A small image classifier, trained from scratch: 29.6 epochs.
Rows from block 6, named by matrix and row number. Rows with one number belong to one channel. Each number is 50 + 12 x the weight over the matrix's rms, rounded and kept within 0 to 99. All counts start at 0.
# convs0: expand pointwise conv (model.blocks.6.convs.0.weight, 192x48x1x1), inputs 0-47
# convs1: depthwise 5x5 conv, stride 2 (model.blocks.6.convs.1.weight, 192x1x5x5, trained with AdamW), a 5x5 kernel
# convs2: project pointwise conv (model.blocks.6.convs.2.weight, 96x192x1x1, transposed), outputs 0-95
convs0.80:66 60 53 28 54 44 58 57 58 46 70 40 52 61 57 44 59 45 46 56 63 32 71 34 40 39 31 36 32 56 48 58 54 61 64 49 46 53 58 68 30 57 34 56 57 48 48 19
convs0.81:37 44 62 66 37 84 38 47 46 56 57 32 59 67 42 55 54 55 48 58 60 55 53 35 53 46 46 25 56 65 36 38 56 58 59 46 60 57 46 52 45 33 34 34 47 43 47 44
convs0.82:55 46 50 54 44 59 39 54 57 56 44 48 52 48 73 49 53 29 57 48 53 51 53 70 39 37 35 52 65 56 44 38 57 57 57 59 19 34 64 48 37 40 53 38 63 54 65 52
convs0.84:33 27 51 68 47 54 41 31 37 67 35 48 47 55 43 44 33 60 38 78 61 22 52 71 63 43 62 51 51 50 42 45 53 71 46 56 40 41 42 43 48 58 54 58 46 47 46 37
convs0.85:48 52 52 18 51 53 34 56 50 67 34 48 55 57 53 51 55 39 54 47 51 43 60 81 37 34 50 32 52 57 55 53 66 52 44 37 75 46 47 39 57 37 38 41 38 58 62 35
convs0.86:47 49 55 55 61 51 52 40 60 36 37 46 53 53 65 44 43 49 60 33 57 46 50 72 35 73 43 53 61 48 55 46 36 56 60 47 32 78 50 38 40 33 50 39 42 30 51 38
convs0.87:58 41 61 51 36 51 37 38 56 46 60 51 51 60 62 35 56 44 54 63 57 56 55 65 48 47 42 45 52 45 42 21 53 44 63 50 41 51 46 35 59 33 69 38 66 37 51 79
convs0.88:34 47 41 25 40 72 46 29 39 41 50 49 43 60 33 44 51 41 46 56 64 39 40 29 40 44 58 59 40 30 72 60 47 49 60 50 48 52 33 25 29 45 58 26 45 51 53 49
convs0.93:44 32 38 71 48 58 42 28 29 48 49 50 46 66 59 66 59 40 54 40 59 52 41 63 38 63 68 67 25 47 38 48 46 54 57 47 36 39 46 78 33 59 53 72 45 46 59 70
convs0.94:64 54 65 37 42 67 53 54 44 24 53 46 47 63 49 29 69 36 56 44 57 57 44 49 40 68 64 47 43 42 67 64 48 48 54 55 43 62 33 19 45 35 51 55 34 36 47 60
convs0.97:65 56 30 28 46 69 54 60 36 48 31 52 46 37 46 39 55 69 62 56 36 30 63 58 57 86 33 45 51 36 55 42 52 62 67 43 37 44 38 59 57 32 45 52 51 42 52 35
convs0.98:54 50 60 32 52 70 46 51 54 52 37 42 43 55 64 32 53 62 70 67 67 59 67 56 59 48 27 68 32 57 41 53 42 37 64 52 54 57 44 38 42 46 67 56 59 44 55 56
convs0.100:37 37 36 56 57 35 39 71 63 38 50 64 48 41 38 41 34 56 58 51 79 60 39 74 42 42 52 51 77 41 33 58 58 60 41 36 47 47 57 59 47 78 36 34 53 54 48 61
convs0.101:36 56 46 49 34 58 71 48 40 48 54 51 47 47 25 70 40 68 50 60 36 53 51 49 51 29 60 41 33 56 48 35 62 38 67 57 56 47 41 43 59 39 26 58 67 38 47 46
convs0.102:64 49 28 34 37 74 38 39 54 31 44 49 39 55 58 48 47 36 39 75 66 59 28 39 51 56 47 40 64 57 32 60 26 65 41 29 53 45 27 52 73 59 41 46 47 47 34 53
convs0.103:57 80 44 49 28 47 38 42 47 66 32 58 61 57 48 29 43 54 71 41 58 63 45 52 55 45 33 51 46 38 45 34 51 37 22 54 66 34 53 32 47 67 41 63 62 45 66 45
convs0.105:50 66 39 56 36 51 64 41 47 48 35 50 62 69 61 30 66 48 42 42 58 39 78 61 62 33 44 36 55 55 66 35 33 61 50 36 45 37 52 60 51 66 44 42 46 56 62 44
convs0.106:34 49 36 58 49 55 48 51 48 54 42 62 69 55 70 47 68 50 52 47 73 72 72 41 47 60 43 23 45 45 74 54 74 52 54 41 40 70 44 65 30 57 48 61 39 48 73 60
convs0.107:47 31 54 46 42 37 50 41 27 41 52 55 37 50 54 73 43 48 58 63 67 28 53 38 57 25 56 46 71 58 61 43 68 19 59 51 55 58 52 58 54 50 51 61 47 49 38 34
convs0.108:54 49 43 46 42 46 49 50 47 58 51 37 67 48 49 38 51 25 58 49 44 64 36 62 14 59 42 38 49 63 41 31 51 34 54 38 45 43 41 39 47 40 36 43 57 30 60 49
convs0.109:53 45 47 56 19 50 59 59 49 33 42 60 60 47 53 59 52 63 67 33 37 32 42 53 53 53 58 40 50 37 71 30 52 43 62 46 56 25 43 50 49 44 76 45 35 50 36 52
convs0.110:53 52 52 37 47 50 42 48 29 56 43 45 61 41 59 47 54 36 48 18 41 45 47 45 42 67 54 37 64 43 46 46 56 45 33 39 16 40 52 45 36 44 45 37 24 43 45 47
convs0.111:48 65 67 61 54 31 38 44 64 28 64 41 67 50 36 41 46 56 63 43 82 33 53 40 46 59 37 65 59 59 51 56 42 50 35 58 67 60 59 42 68 53 49 54 56 21 48 62
convs0.113:38 66 69 56 58 52 65 43 42 36 59 47 36 30 61 62 53 53 46 64 52 57 62 45 27 57 40 66 65 68 27 37 47 77 70 46 47 62 43 52 58 45 45 32 54 47 44 41
convs0.114:51 81 47 31 47 56 51 39 69 67 38 40 57 51 53 56 46 33 60 68 65 77 18 44 55 66 58 45 38 52 38 46 63 38 51 42 54 56 58 46 34 67 55 59 49 45 44 69
convs0.115:37 56 33 37 42 38 50 35 37 58 22 53 70 36 50 55 62 44 49 62 51 41 50 40 63 65 33 45 60 37 54 28 55 55 69 43 52 55 35 33 40 63 55 54 63 67 51 55
convs0.116:32 53 43 43 50 64 44 40 43 34 58 55 42 58 65 53 32 38 52 50 41 27 48 49 36 67 39 68 42 58 61 61 43 45 80 79 48 58 50 37 69 57 44 24 58 51 49 39
convs0.117:73 43 31 56 48 53 53 47 36 56 39 30 62 54 24 68 38 46 77 62 57 71 47 53 64 52 62 58 34 54 55 41 35 58 46 76 49 52 43 44 71 35 59 43 56 36 77 44
convs0.118:02 59 27 35 64 33 38 40 40 57 49 61 47 57 61 42 72 60 60 43 51 39 56 41 44 51 69 66 36 59 19 60 50 46 57 48 46 36 46 46 29 34 27 47 42 42 33 43
convs0.119:50 38 54 63 36 65 61 60 58 45 71 48 45 69 48 50 32 63 60 44 55 73 46 77 40 47 26 52 62 35 28 54 52 38 34 47 65 51 74 37 67 51 54 47 49 66 57 52
convs0.120:70 60 49 30 47 79 60 41 43 43 61 26 43 41 59 58 53 64 54 52 55 65 42 49 68 42 47 40 55 73 51 44 60 67 69 31 62 40 37 37 47 23 50 59 47 58 34 53
convs0.121:54 46 44 65 71 66 62 38 49 46 45 40 67 44 40 34 61 44 66 38 49 58 51 44 61 37 58 46 41 57 83 47 75 30 51 34 33 43 59 60 25 60 43 63 54 70 43 61
convs0.122:48 58 67 50 37 55 44 49 53 52 51 34 41 45 46 36 50 61 52 61 37 52 40 38 69 53 61 54 36 68 31 37 40 49 39 59 30 45 53 45 85 52 42 52 52 40 41 67
convs0.123:40 74 51 82 52 53 40 62 45 49 51 58 55 39 66 34 51 38 44 44 61 30 44 50 49 49 61 47 59 75 53 35 28 36 51 53 62 42 56 41 60 59 57 43 38 50 46 28
convs0.124:36 52 59 74 61 63 49 58 83 63 44 54 63 34 59 49 47 20 56 40 85 54 45 60 78 56 58 61 57 64 52 34 47 43 48 46 68 64 49 50 49 50 44 32 41 36 43 53
convs0.125:57 52 62 46 57 55 41 58 54 54 43 61 60 72 44 36 46 53 84 51 62 52 65 58 44 31 58 51 67 49 46 49 61 42 53 44 60 42 57 26 37 59 62 71 42 56 74 29
convs0.127:49 52 74 62 52 61 46 48 38 45 54 69 53 37 67 39 26 55 52 51 54 59 41 59 59 36 64 28 40 59 40 56 49 52 71 34 57 56 64 54 51 53 61 39 49 42 60 26
convs0.129:42 49 48 68 67 49 57 31 50 41 65 46 33 40 64 49 51 65 35 48 49 45 52 55 49 68 37 53 29 43 64 45 68 49 56 49 40 46 40 33 42 54 47 62 26 57 41 34
convs0.130:36 45 26 45 37 71 38 52 51 52 47 46 52 59 45 47 64 51 56 64 57 53 54 55 56 46 72 28 55 55 57 66 65 76 78 57 34 60 56 45 57 52 44 58 48 51 48 35
convs1.80:49 48 41 42 48 45 38 37 42 46 42 39 35 35 45 42 34 26 35 34 44 41 33 34 39
convs1.81:41 42 48 54 46 40 59 65 67 56 51 63 74 72 66 48 55 68 72 55 53 50 53 56 48
convs1.82:47 43 48 47 49 49 62 67 59 52 59 72 72 67 58 53 68 76 66 50 47 58 62 58 42
convs1.84:54 57 55 56 52 57 47 48 46 56 48 42 43 39 45 45 28 34 34 34 45 34 14 13 39
convs1.85:58 48 60 62 63 59 49 47 53 56 56 44 37 43 37 43 36 16 20 36 51 41 37 29 40
convs1.86:41 41 50 44 47 42 50 57 57 52 41 58 72 70 59 46 62 75 74 64 48 58 64 67 55
convs1.87:50 33 41 50 38 45 52 50 40 37 55 68 66 54 41 59 70 74 60 44 53 64 64 56 42
convs1.88:50 57 57 59 58 55 65 65 67 50 61 69 70 56 42 57 64 62 45 26 46 47 43 33 41
convs1.93:50 50 48 47 46 49 55 64 63 54 50 61 75 72 60 54 58 71 73 57 54 50 60 61 49
convs1.94:44 61 71 72 63 50 57 71 80 65 48 50 60 65 56 47 36 40 47 50 52 47 41 47 48
convs1.97:56 58 51 52 54 53 52 47 39 42 44 33 26 30 33 37 27 28 31 38 44 37 37 38 41
convs1.98:36 41 47 47 46 40 40 59 59 51 43 57 64 66 58 41 65 73 70 63 45 57 67 62 55
convs1.100:50 39 43 49 47 45 42 37 37 48 44 38 35 35 41 48 34 35 29 32 47 49 38 25 28
convs1.101:51 47 41 47 55 43 35 38 37 47 38 33 32 33 38 40 37 28 30 36 50 43 35 37 49
convs1.102:49 41 50 45 38 48 48 52 54 52 53 54 73 72 55 45 60 75 75 59 46 55 61 59 54
convs1.103:56 52 47 45 52 54 55 58 63 59 49 67 80 77 60 52 53 73 74 54 48 51 48 57 61
convs1.105:54 44 46 50 46 58 55 62 66 60 51 51 75 76 52 49 55 74 70 50 30 38 51 59 43
convs1.106:54 42 47 54 46 50 54 61 65 56 58 68 74 67 66 62 63 67 71 63 55 53 45 61 60
convs1.107:48 46 34 41 39 47 38 41 49 58 43 49 65 70 59 57 65 67 69 57 50 61 69 60 43
convs1.108:50 51 47 47 47 47 38 48 50 43 35 44 61 65 59 38 59 69 74 67 46 60 68 65 54
convs1.109:45 39 52 43 41 44 55 61 55 46 52 65 68 67 62 55 66 72 73 68 55 62 65 61 48
convs1.110:44 45 41 36 48 56 58 52 46 39 57 69 71 62 50 56 69 77 66 51 55 64 64 56 51
convs1.111:63 56 76 89 60 50 49 56 64 57 46 47 68 58 44 46 43 61 60 48 56 49 58 56 44
convs1.113:55 60 59 58 56 55 68 68 67 66 50 61 69 67 63 48 49 60 56 56 41 43 45 45 35
convs1.114:50 42 39 39 44 33 37 52 59 51 42 59 69 71 61 46 65 70 67 63 50 59 63 58 49
convs1.115:47 53 57 51 50 47 60 67 62 55 54 67 73 71 62 55 66 68 71 66 47 52 63 62 53
convs1.116:53 54 56 55 49 49 61 62 63 54 59 62 72 68 65 51 56 76 72 56 43 50 63 64 55
convs1.117:48 53 55 61 58 55 53 56 65 59 55 58 46 55 62 35 38 30 25 40 29 29 34 22 25
convs1.118:40 50 54 57 60 39 42 58 66 72 45 33 60 73 72 42 43 57 66 58 48 50 57 51 48
convs1.119:52 50 44 47 55 45 37 40 39 43 34 37 38 33 32 40 35 34 30 35 51 45 35 32 49
convs1.120:36 39 50 57 64 42 34 50 63 60 34 30 39 52 58 38 37 27 47 60 34 35 32 63 68
convs1.121:61 52 50 54 57 39 42 37 50 54 35 19 29 40 49 35 27 17 36 46 48 36 45 42 46
convs1.122:46 53 57 49 46 51 68 74 62 49 57 70 80 70 48 49 58 69 61 43 48 46 45 41 47
convs1.123:51 54 56 57 53 53 58 65 67 60 59 55 71 81 65 54 51 71 72 57 45 51 54 54 46
convs1.124:36 33 30 32 45 46 34 35 36 42 32 42 32 33 48 51 51 50 54 61 46 46 60 67 59
convs1.125:56 54 44 41 38 47 42 31 32 40 41 31 33 26 34 44 37 34 35 33 44 42 41 42 45
convs1.127:45 53 50 46 47 56 58 49 61 61 58 59 68 73 64 51 68 75 72 62 49 52 65 66 45
convs1.129:54 45 44 44 37 47 42 38 30 41 48 39 38 33 34 42 32 32 36 35 47 46 35 37 42
convs1.130:49 47 42 43 51 50 37 35 39 47 43 31 28 32 36 47 32 29 34 33 52 44 36 33 40
convs2.80:29 55 57 43 28 51 82 56 47 53 51 33 34 40 41 58 63 53 45 52 49 50 70 36 39 60 39 56 56 56 62 52 58 55 42 70 65 19 54 48 50 50 43 17 71 42 70 23 46 33 23 34 55 35 65 47 42 36 61 44 43 60 46 39 52 34 70 29 63 44 39 42 61 59 42 63 55 45 53 62 34 53 62 56 56 54 54 55 29 58 49 39 42 64 36 45
convs2.81:53 57 46 51 44 48 42 52 70 60 51 57 45 45 56 37 43 40 30 69 31 61 37 52 55 37 69 52 64 60 41 32 49 38 58 39 45 55 78 45 51 55 72 58 58 58 66 54 45 60 51 39 47 51 53 52 60 48 32 49 38 33 40 38 56 52 90 33 44 37 41 67 60 75 39 50 47 57 50 64 69 31 48 56 49 48 44 58 72 57 37 64 59 53 54 37
convs2.82:41 46 48 55 64 31 44 50 44 65 76 73 53 49 46 47 53 61 47 38 52 63 78 44 42 46 37 54 50 48 56 40 31 55 53 33 60 51 36 54 58 60 41 42 51 52 49 53 33 56 76 50 53 60 64 49 58 45 68 55 48 40 31 61 63 53 54 40 71 38 34 46 42 51 46 54 72 59 36 44 51 31 44 21 47 55 52 49 55 27 47 42 42 39 73 78
convs2.84:52 44 40 69 35 43 49 68 58 57 38 44 44 54 55 35 53 39 45 34 75 39 38 49 59 50 45 60 52 39 46 56 72 51 62 40 44 23 31 60 30 57 39 73 42 35 58 43 42 47 42 59 43 52 56 37 61 55 45 44 44 48 42 56 68 75 50 40 56 45 59 56 54 53 57 57 51 55 53 54 45 47 55 65 54 63 62 52 65 49 72 11 39 31 41 59
convs2.85:60 42 69 40 53 49 65 58 44 58 21 41 31 76 27 54 56 39 50 43 82 62 46 53 58 55 53 62 53 51 67 35 34 36 60 41 48 54 44 55 67 35 63 65 26 52 54 49 59 33 53 52 60 48 46 59 35 55 38 31 58 60 37 48 46 47 47 37 75 76 42 44 37 50 54 49 47 41 53 49 49 72 67 59 35 65 82 35 42 50 27 63 50 41 65 56
convs2.86:62 55 61 55 44 35 35 39 29 54 41 67 32 48 57 44 38 51 54 56 42 57 69 45 40 78 52 57 41 72 62 58 35 52 28 49 38 28 32 61 61 52 57 38 35 34 28 60 58 59 30 49 53 39 34 59 50 44 42 47 43 68 56 49 42 36 38 69 27 53 48 63 70 54 65 74 47 57 36 48 54 56 50 59 55 53 70 47 57 60 68 37 26 47 58 52
convs2.87:42 37 47 62 60 43 36 65 41 55 56 36 37 62 37 60 69 37 71 49 47 27 45 35 45 44 49 60 61 51 72 52 54 37 39 50 62 52 29 52 58 48 51 39 66 38 63 54 41 51 45 64 50 47 52 54 62 28 57 51 63 49 53 22 46 68 31 34 65 58 61 60 64 56 31 44 49 59 42 72 53 59 39 38 55 51 44 67 70 65 38 54 36 40 58 58
convs2.88:27 68 53 27 48 36 67 52 60 55 65 40 54 47 63 33 49 55 41 47 42 55 50 53 52 41 64 49 52 59 57 49 65 43 49 40 51 38 15 50 54 44 42 48 40 68 57 63 46 48 47 37 46 45 74 29 38 57 38 56 63 37 54 42 46 46 37 47 59 61 55 14 25 49 45 66 38 41 64 37 59 39 78 59 73 80 54 48 52 59 58 51 47 37 39 55
convs2.93:33 37 45 56 45 67 57 63 58 42 58 57 53 52 46 48 70 38 53 47 56 62 40 26 51 51 44 47 45 46 38 54 53 53 32 50 64 42 59 60 60 53 58 30 42 54 35 72 64 41 53 71 49 52 47 56 52 52 53 64 52 34 67 57 35 62 66 45 28 31 40 23 52 64 55 45 54 58 50 37 30 51 34 47 55 39 71 48 37 34 67 45 34 49 40 49
convs2.94:50 78 38 58 46 53 55 35 39 52 51 43 52 49 50 52 43 55 40 42 32 26 42 47 56 27 60 68 43 76 25 52 42 50 64 54 57 34 40 63 43 47 32 60 50 47 56 52 57 35 59 48 41 60 60 52 49 46 37 62 65 49 44 58 64 60 39 67 58 39 65 32 64 34 56 54 68 25 54 45 51 53 67 44 44 51 60 49 63 45 35 52 37 59 61 67
convs2.97:33 47 66 57 62 56 27 42 29 50 51 31 33 36 54 44 63 28 56 64 52 54 19 59 35 56 42 48 33 43 37 44 50 44 70 71 63 43 68 63 49 35 40 29 50 64 43 63 49 66 40 28 73 47 52 53 54 34 47 51 44 57 31 46 49 39 60 51 42 35 67 45 68 35 62 56 56 66 50 56 73 59 44 57 39 54 51 68 39 49 60 41 39 44 38 54
convs2.98:49 54 65 13 45 60 52 55 53 57 44 46 54 61 48 31 50 39 52 47 37 53 39 48 33 50 51 55 57 55 53 53 37 30 51 43 45 47 43 62 53 48 54 44 62 51 48 27 40 60 26 56 51 60 53 54 53 35 65 54 60 50 44 38 28 41 23 37 42 55 36 31 49 59 66 43 38 67 57 49 42 81 57 43 38 58 44 54 53 58 47 29 29 57 59 17
convs2.100:59 72 26 52 61 68 56 33 56 47 44 73 64 39 62 35 61 61 58 51 40 57 52 42 64 53 40 54 59 46 55 49 55 45 64 22 44 64 69 54 31 35 40 47 38 48 46 62 39 45 58 49 48 39 42 60 49 45 54 44 45 20 71 27 53 53 45 39 65 60 68 62 51 71 64 28 73 39 52 30 43 66 56 40 26 38 72 71 40 68 46 43 49 44 52 36
convs2.101:31 47 61 68 48 48 46 64 48 70 43 36 32 63 58 46 22 50 56 55 31 46 59 72 45 59 37 44 37 47 48 39 75 39 13 50 58 26 50 68 32 61 32 21 48 70 16 47 66 30 69 62 37 65 33 31 41 60 64 65 54 55 68 48 41 52 41 64 47 54 41 65 53 50 21 55 50 50 54 44 38 59 53 55 65 50 70 31 60 56 68 62 39 13 79 43
convs2.102:34 65 45 70 62 50 61 49 48 52 48 42 74 41 76 21 43 30 27 38 45 52 61 52 62 22 42 61 53 60 34 79 44 69 38 29 66 56 34 53 59 39 65 29 71 52 49 51 63 51 36 65 34 54 39 62 37 56 45 44 57 58 34 60 20 69 40 53 47 73 44 42 22 78 42 53 51 59 35 66 34 46 46 55 61 42 38 36 34 44 36 43 76 40 51 64
convs2.103:54 57 41 54 61 42 59 38 54 62 59 42 52 44 37 60 38 59 34 51 51 30 55 29 46 42 47 43 52 30 42 49 77 54 55 39 53 52 58 65 52 50 41 46 48 60 44 51 54 59 58 52 58 59 52 30 43 55 48 54 62 59 34 37 36 59 51 44 23 37 37 45 78 37 61 52 43 36 63 65 43 53 45 28 48 44 42 52 53 63 49 40 40 69 55 27
convs2.105:62 45 51 62 56 50 44 63 52 48 30 62 64 36 51 53 42 40 33 46 32 51 40 58 59 53 50 55 57 45 40 55 66 55 23 47 52 51 33 62 33 57 56 26 28 20 61 42 40 68 60 51 45 39 62 63 64 51 47 41 55 45 53 44 53 42 58 54 45 35 60 60 42 41 44 62 59 66 39 52 51 55 56 49 45 36 41 41 65 45 54 56 59 64 46 45
convs2.106:60 18 46 62 41 58 49 70 50 42 55 69 65 43 37 40 37 27 35 64 51 55 55 62 56 56 48 57 28 53 49 67 48 47 45 42 47 38 44 48 47 49 56 36 46 56 30 48 34 40 61 40 45 47 62 54 58 66 49 44 68 43 59 47 57 37 68 40 30 41 67 57 46 34 44 50 63 53 61 30 46 57 42 41 58 44 51 55 67 47 64 51 32 35 58 45
convs2.107:51 52 47 51 72 40 63 63 49 41 51 65 52 36 52 45 55 60 59 48 45 49 58 54 37 62 70 66 70 51 64 61 53 40 77 60 60 53 40 33 42 32 37 38 43 53 44 45 65 53 56 35 53 73 48 62 40 54 42 53 49 56 41 36 31 36 53 58 38 72 46 37 53 54 58 63 57 53 46 46 64 30 45 72 57 32 32 55 46 21 42 50 52 52 44 37
convs2.108:56 41 52 44 45 53 31 52 42 61 68 41 70 68 42 39 61 57 34 60 61 58 72 54 70 52 47 64 54 44 52 33 46 49 77 39 52 45 39 69 41 38 48 45 40 25 62 60 53 57 50 38 73 60 42 51 49 55 54 45 59 45 73 32 48 52 36 56 52 57 32 63 42 43 37 56 37 51 49 46 68 44 43 46 60 45 43 58 58 35 64 25 52 77 63 55
convs2.109:63 44 38 43 52 58 61 60 63 57 44 39 35 42 51 59 53 46 48 46 58 59 41 42 62 29 74 55 53 64 67 43 45 60 62 53 31 58 43 72 61 62 41 38 30 56 60 49 43 41 42 60 55 62 41 58 45 51 63 62 76 63 60 57 65 39 58 37 63 56 58 54 38 62 59 83 51 49 46 67 48 44 38 60 63 73 54 27 57 47 44 47 47 40 38 73
convs2.110:65 64 35 34 52 69 49 33 30 62 56 38 33 33 77 35 40 62 67 36 58 52 61 44 40 50 46 58 44 45 19 41 66 49 46 41 33 67 39 52 39 54 44 40 44 57 54 50 42 52 45 30 45 66 57 53 54 47 52 67 35 51 59 52 57 48 47 49 40 64 29 57 53 44 25 40 44 53 54 34 46 71 43 63 72 59 65 48 32 43 51 45 44 58 41 45
convs2.111:54 49 32 43 62 35 48 35 39 54 45 43 38 70 37 54 46 58 35 47 48 33 40 53 55 30 48 57 40 68 53 54 43 43 41 48 46 50 52 43 54 44 49 42 48 55 43 50 62 55 53 50 43 19 47 52 46 49 49 38 62 39 41 56 47 64 66 47 44 51 48 60 30 39 43 61 61 36 51 77 48 47 59 42 79 39 64 39 27 46 76 49 46 67 45 58
convs2.113:30 41 72 43 50 43 51 48 56 43 27 62 40 37 84 54 46 65 56 43 58 26 42 66 58 61 67 44 26 35 58 25 48 34 38 51 45 45 59 70 55 49 59 56 53 51 45 18 53 54 43 41 50 45 49 47 48 52 58 38 61 36 52 69 51 41 66 61 55 48 38 28 69 63 46 55 61 69 50 52 44 22 71 65 60 31 36 69 40 39 35 47 48 56 49 42
convs2.114:61 50 58 42 66 65 62 37 53 62 42 33 55 57 56 54 70 31 40 52 42 75 78 69 66 39 35 40 56 60 50 25 45 53 52 52 68 48 49 45 51 66 50 57 64 70 69 47 47 30 66 57 55 45 38 40 58 35 37 54 69 57 54 55 56 51 47 48 53 74 53 48 65 40 31 62 51 53 78 49 60 57 51 58 53 37 54 63 44 57 63 36 56 36 23 32
convs2.115:65 52 41 46 58 53 71 41 54 48 50 64 62 54 49 57 53 59 31 54 49 57 41 38 50 57 37 35 51 68 49 49 45 53 46 45 43 41 44 44 51 51 56 66 52 63 57 48 39 45 38 41 50 31 41 31 35 48 61 29 42 58 48 33 79 35 50 47 32 38 57 66 65 54 52 57 42 48 53 40 40 40 67 26 66 35 51 38 30 55 48 70 52 58 78 61
convs2.116:44 81 24 49 33 56 39 33 40 65 29 43 40 64 55 44 65 40 58 51 45 61 55 46 47 53 74 50 46 40 63 43 49 41 45 63 50 44 28 58 54 53 69 55 47 55 47 61 50 61 32 57 46 47 60 37 51 48 20 46 52 54 47 53 58 45 45 54 50 50 31 47 46 52 46 71 77 53 40 48 30 46 48 32 46 48 41 66 64 62 53 42 46 56 62 54
convs2.117:47 42 68 53 37 39 53 50 56 46 55 40 50 34 70 41 21 31 55 61 27 56 33 46 61 62 38 27 62 32 35 74 33 60 51 48 51 62 51 60 40 54 22 39 35 88 70 58 77 68 47 33 54 47 63 32 27 35 65 62 62 65 46 61 67 56 50 58 54 40 50 49 33 42 47 46 43 27 59 49 67 50 32 57 57 27 53 44 44 47 37 32 65 34 50 43
convs2.118:51 43 72 49 54 33 52 43 42 48 46 57 49 35 53 64 61 70 37 44 57 67 44 59 28 56 35 58 60 48 32 42 49 51 38 35 70 60 71 48 41 39 43 39 50 44 51 54 52 42 46 45 57 38 29 40 46 67 45 73 44 49 56 55 60 41 33 62 52 40 72 60 45 43 64 53 63 46 52 57 39 42 46 46 57 73 45 47 59 46 61 57 31 61 51 45
convs2.119:46 48 36 33 43 66 47 58 45 64 52 42 46 58 59 54 58 55 51 55 32 43 67 74 13 48 51 54 68 58 39 47 56 64 51 47 48 74 39 60 64 50 52 53 21 53 46 45 42 37 56 43 78 33 51 73 27 51 47 57 36 49 35 49 67 58 57 52 40 49 40 38 55 33 55 51 50 40 45 42 39 41 59 55 45 14 57 56 34 46 37 57 70 16 84 32
convs2.120:51 55 47 25 55 41 45 68 46 59 29 51 26 58 50 44 44 65 41 48 48 42 32 46 35 68 40 34 50 67 32 42 69 43 59 39 73 35 49 55 54 64 67 62 55 61 60 35 33 28 57 54 69 57 57 54 43 38 49 53 45 57 72 36 47 53 70 38 54 49 34 38 34 50 41 35 48 73 45 68 42 39 41 47 72 47 57 15 45 53 70 44 53 38 61 31
convs2.121:56 68 24 50 50 27 47 33 66 48 54 93 61 76 48 42 26 53 48 49 44 74 41 49 51 55 37 59 21 37 31 58 53 46 67 49 42 41 51 62 38 77 62 36 41 47 59 59 57 76 19 66 56 52 36 43 41 50 20 68 46 63 44 37 31 37 42 54 38 55 50 49 64 56 54 41 54 52 41 50 42 61 69 46 41 63 58 59 44 32 62 52 44 48 37 56
convs2.122:48 34 42 38 68 52 53 55 36 36 43 39 58 53 50 53 52 39 40 44 42 56 55 59 68 62 68 65 51 42 63 58 37 35 34 50 44 62 59 41 42 55 60 40 34 49 57 60 36 45 46 51 64 45 56 60 32 45 36 39 62 53 49 47 64 72 37 54 52 39 59 52 64 51 39 34 39 26 43 75 24 62 43 55 49 49 56 63 50 45 38 28 49 42 30 45
convs2.123:38 64 57 63 27 35 62 45 54 31 65 49 52 62 55 62 55 52 40 60 41 47 47 65 39 47 41 44 48 30 45 62 60 50 51 64 59 49 49 48 48 39 49 36 46 46 44 44 38 28 35 42 37 40 68 49 63 37 42 60 46 71 47 29 46 57 46 37 71 76 60 35 43 41 51 53 41 66 46 62 51 29 75 51 33 44 51 50 45 37 54 41 51 51 54 34
convs2.124:54 19 46 44 61 47 48 62 66 34 30 60 69 38 62 40 39 36 81 45 56 70 56 45 54 63 47 74 65 52 58 59 65 44 40 42 40 53 68 49 59 47 72 49 28 37 56 64 39 75 54 58 51 75 40 24 51 37 56 54 61 56 42 39 69 48 45 52 59 47 43 50 39 43 47 45 40 32 67 36 73 46 38 72 36 50 56 68 44 76 38 50 66 53 68 55
convs2.125:58 61 71 51 62 61 46 57 43 23 50 62 46 76 64 70 63 43 54 48 57 53 37 57 53 46 58 54 24 49 51 55 22 48 53 66 44 59 51 23 58 51 38 49 62 57 47 43 63 53 37 36 40 19 37 64 37 65 50 58 60 41 81 50 57 63 28 38 57 63 43 81 37 43 35 42 61 30 30 42 26 58 47 68 37 53 73 51 42 46 51 45 57 56 63 50
convs2.127:35 55 51 73 38 35 39 32 69 32 58 45 59 53 52 39 58 30 66 26 49 44 48 62 56 43 46 44 42 61 45 40 52 54 66 51 50 55 64 45 52 42 63 38 68 32 48 30 39 38 55 33 39 45 49 46 48 57 49 60 32 74 48 52 69 37 46 60 45 49 33 66 72 57 58 39 46 58 37 31 45 52 49 76 61 58 49 58 61 36 41 44 47 50 68 65
convs2.129:48 49 76 41 47 40 51 32 52 47 65 38 52 62 62 57 61 61 46 56 44 39 47 44 50 27 42 68 53 52 46 50 55 77 37 42 49 69 59 19 36 50 59 72 63 55 57 47 58 48 48 30 37 79 60 56 49 38 41 72 30 63 51 53 55 53 59 63 55 43 34 59 69 60 75 67 57 72 60 68 27 48 70 52 67 43 45 44 75 76 76 53 57 54 50 63
convs2.130:47 53 55 48 46 25 55 31 25 78 58 48 16 53 53 48 47 50 56 52 45 51 45 63 46 31 71 52 33 55 60 39 54 61 65 71 49 45 49 81 61 35 31 52 54 51 56 69 62 42 46 49 52 58 47 40 48 54 56 57 40 67 73 57 63 60 58 37 73 37 45 62 59 49 59 54 48 42 61 50 43 68 45 50 52 69 74 53 45 59 41 41 36 42 41 42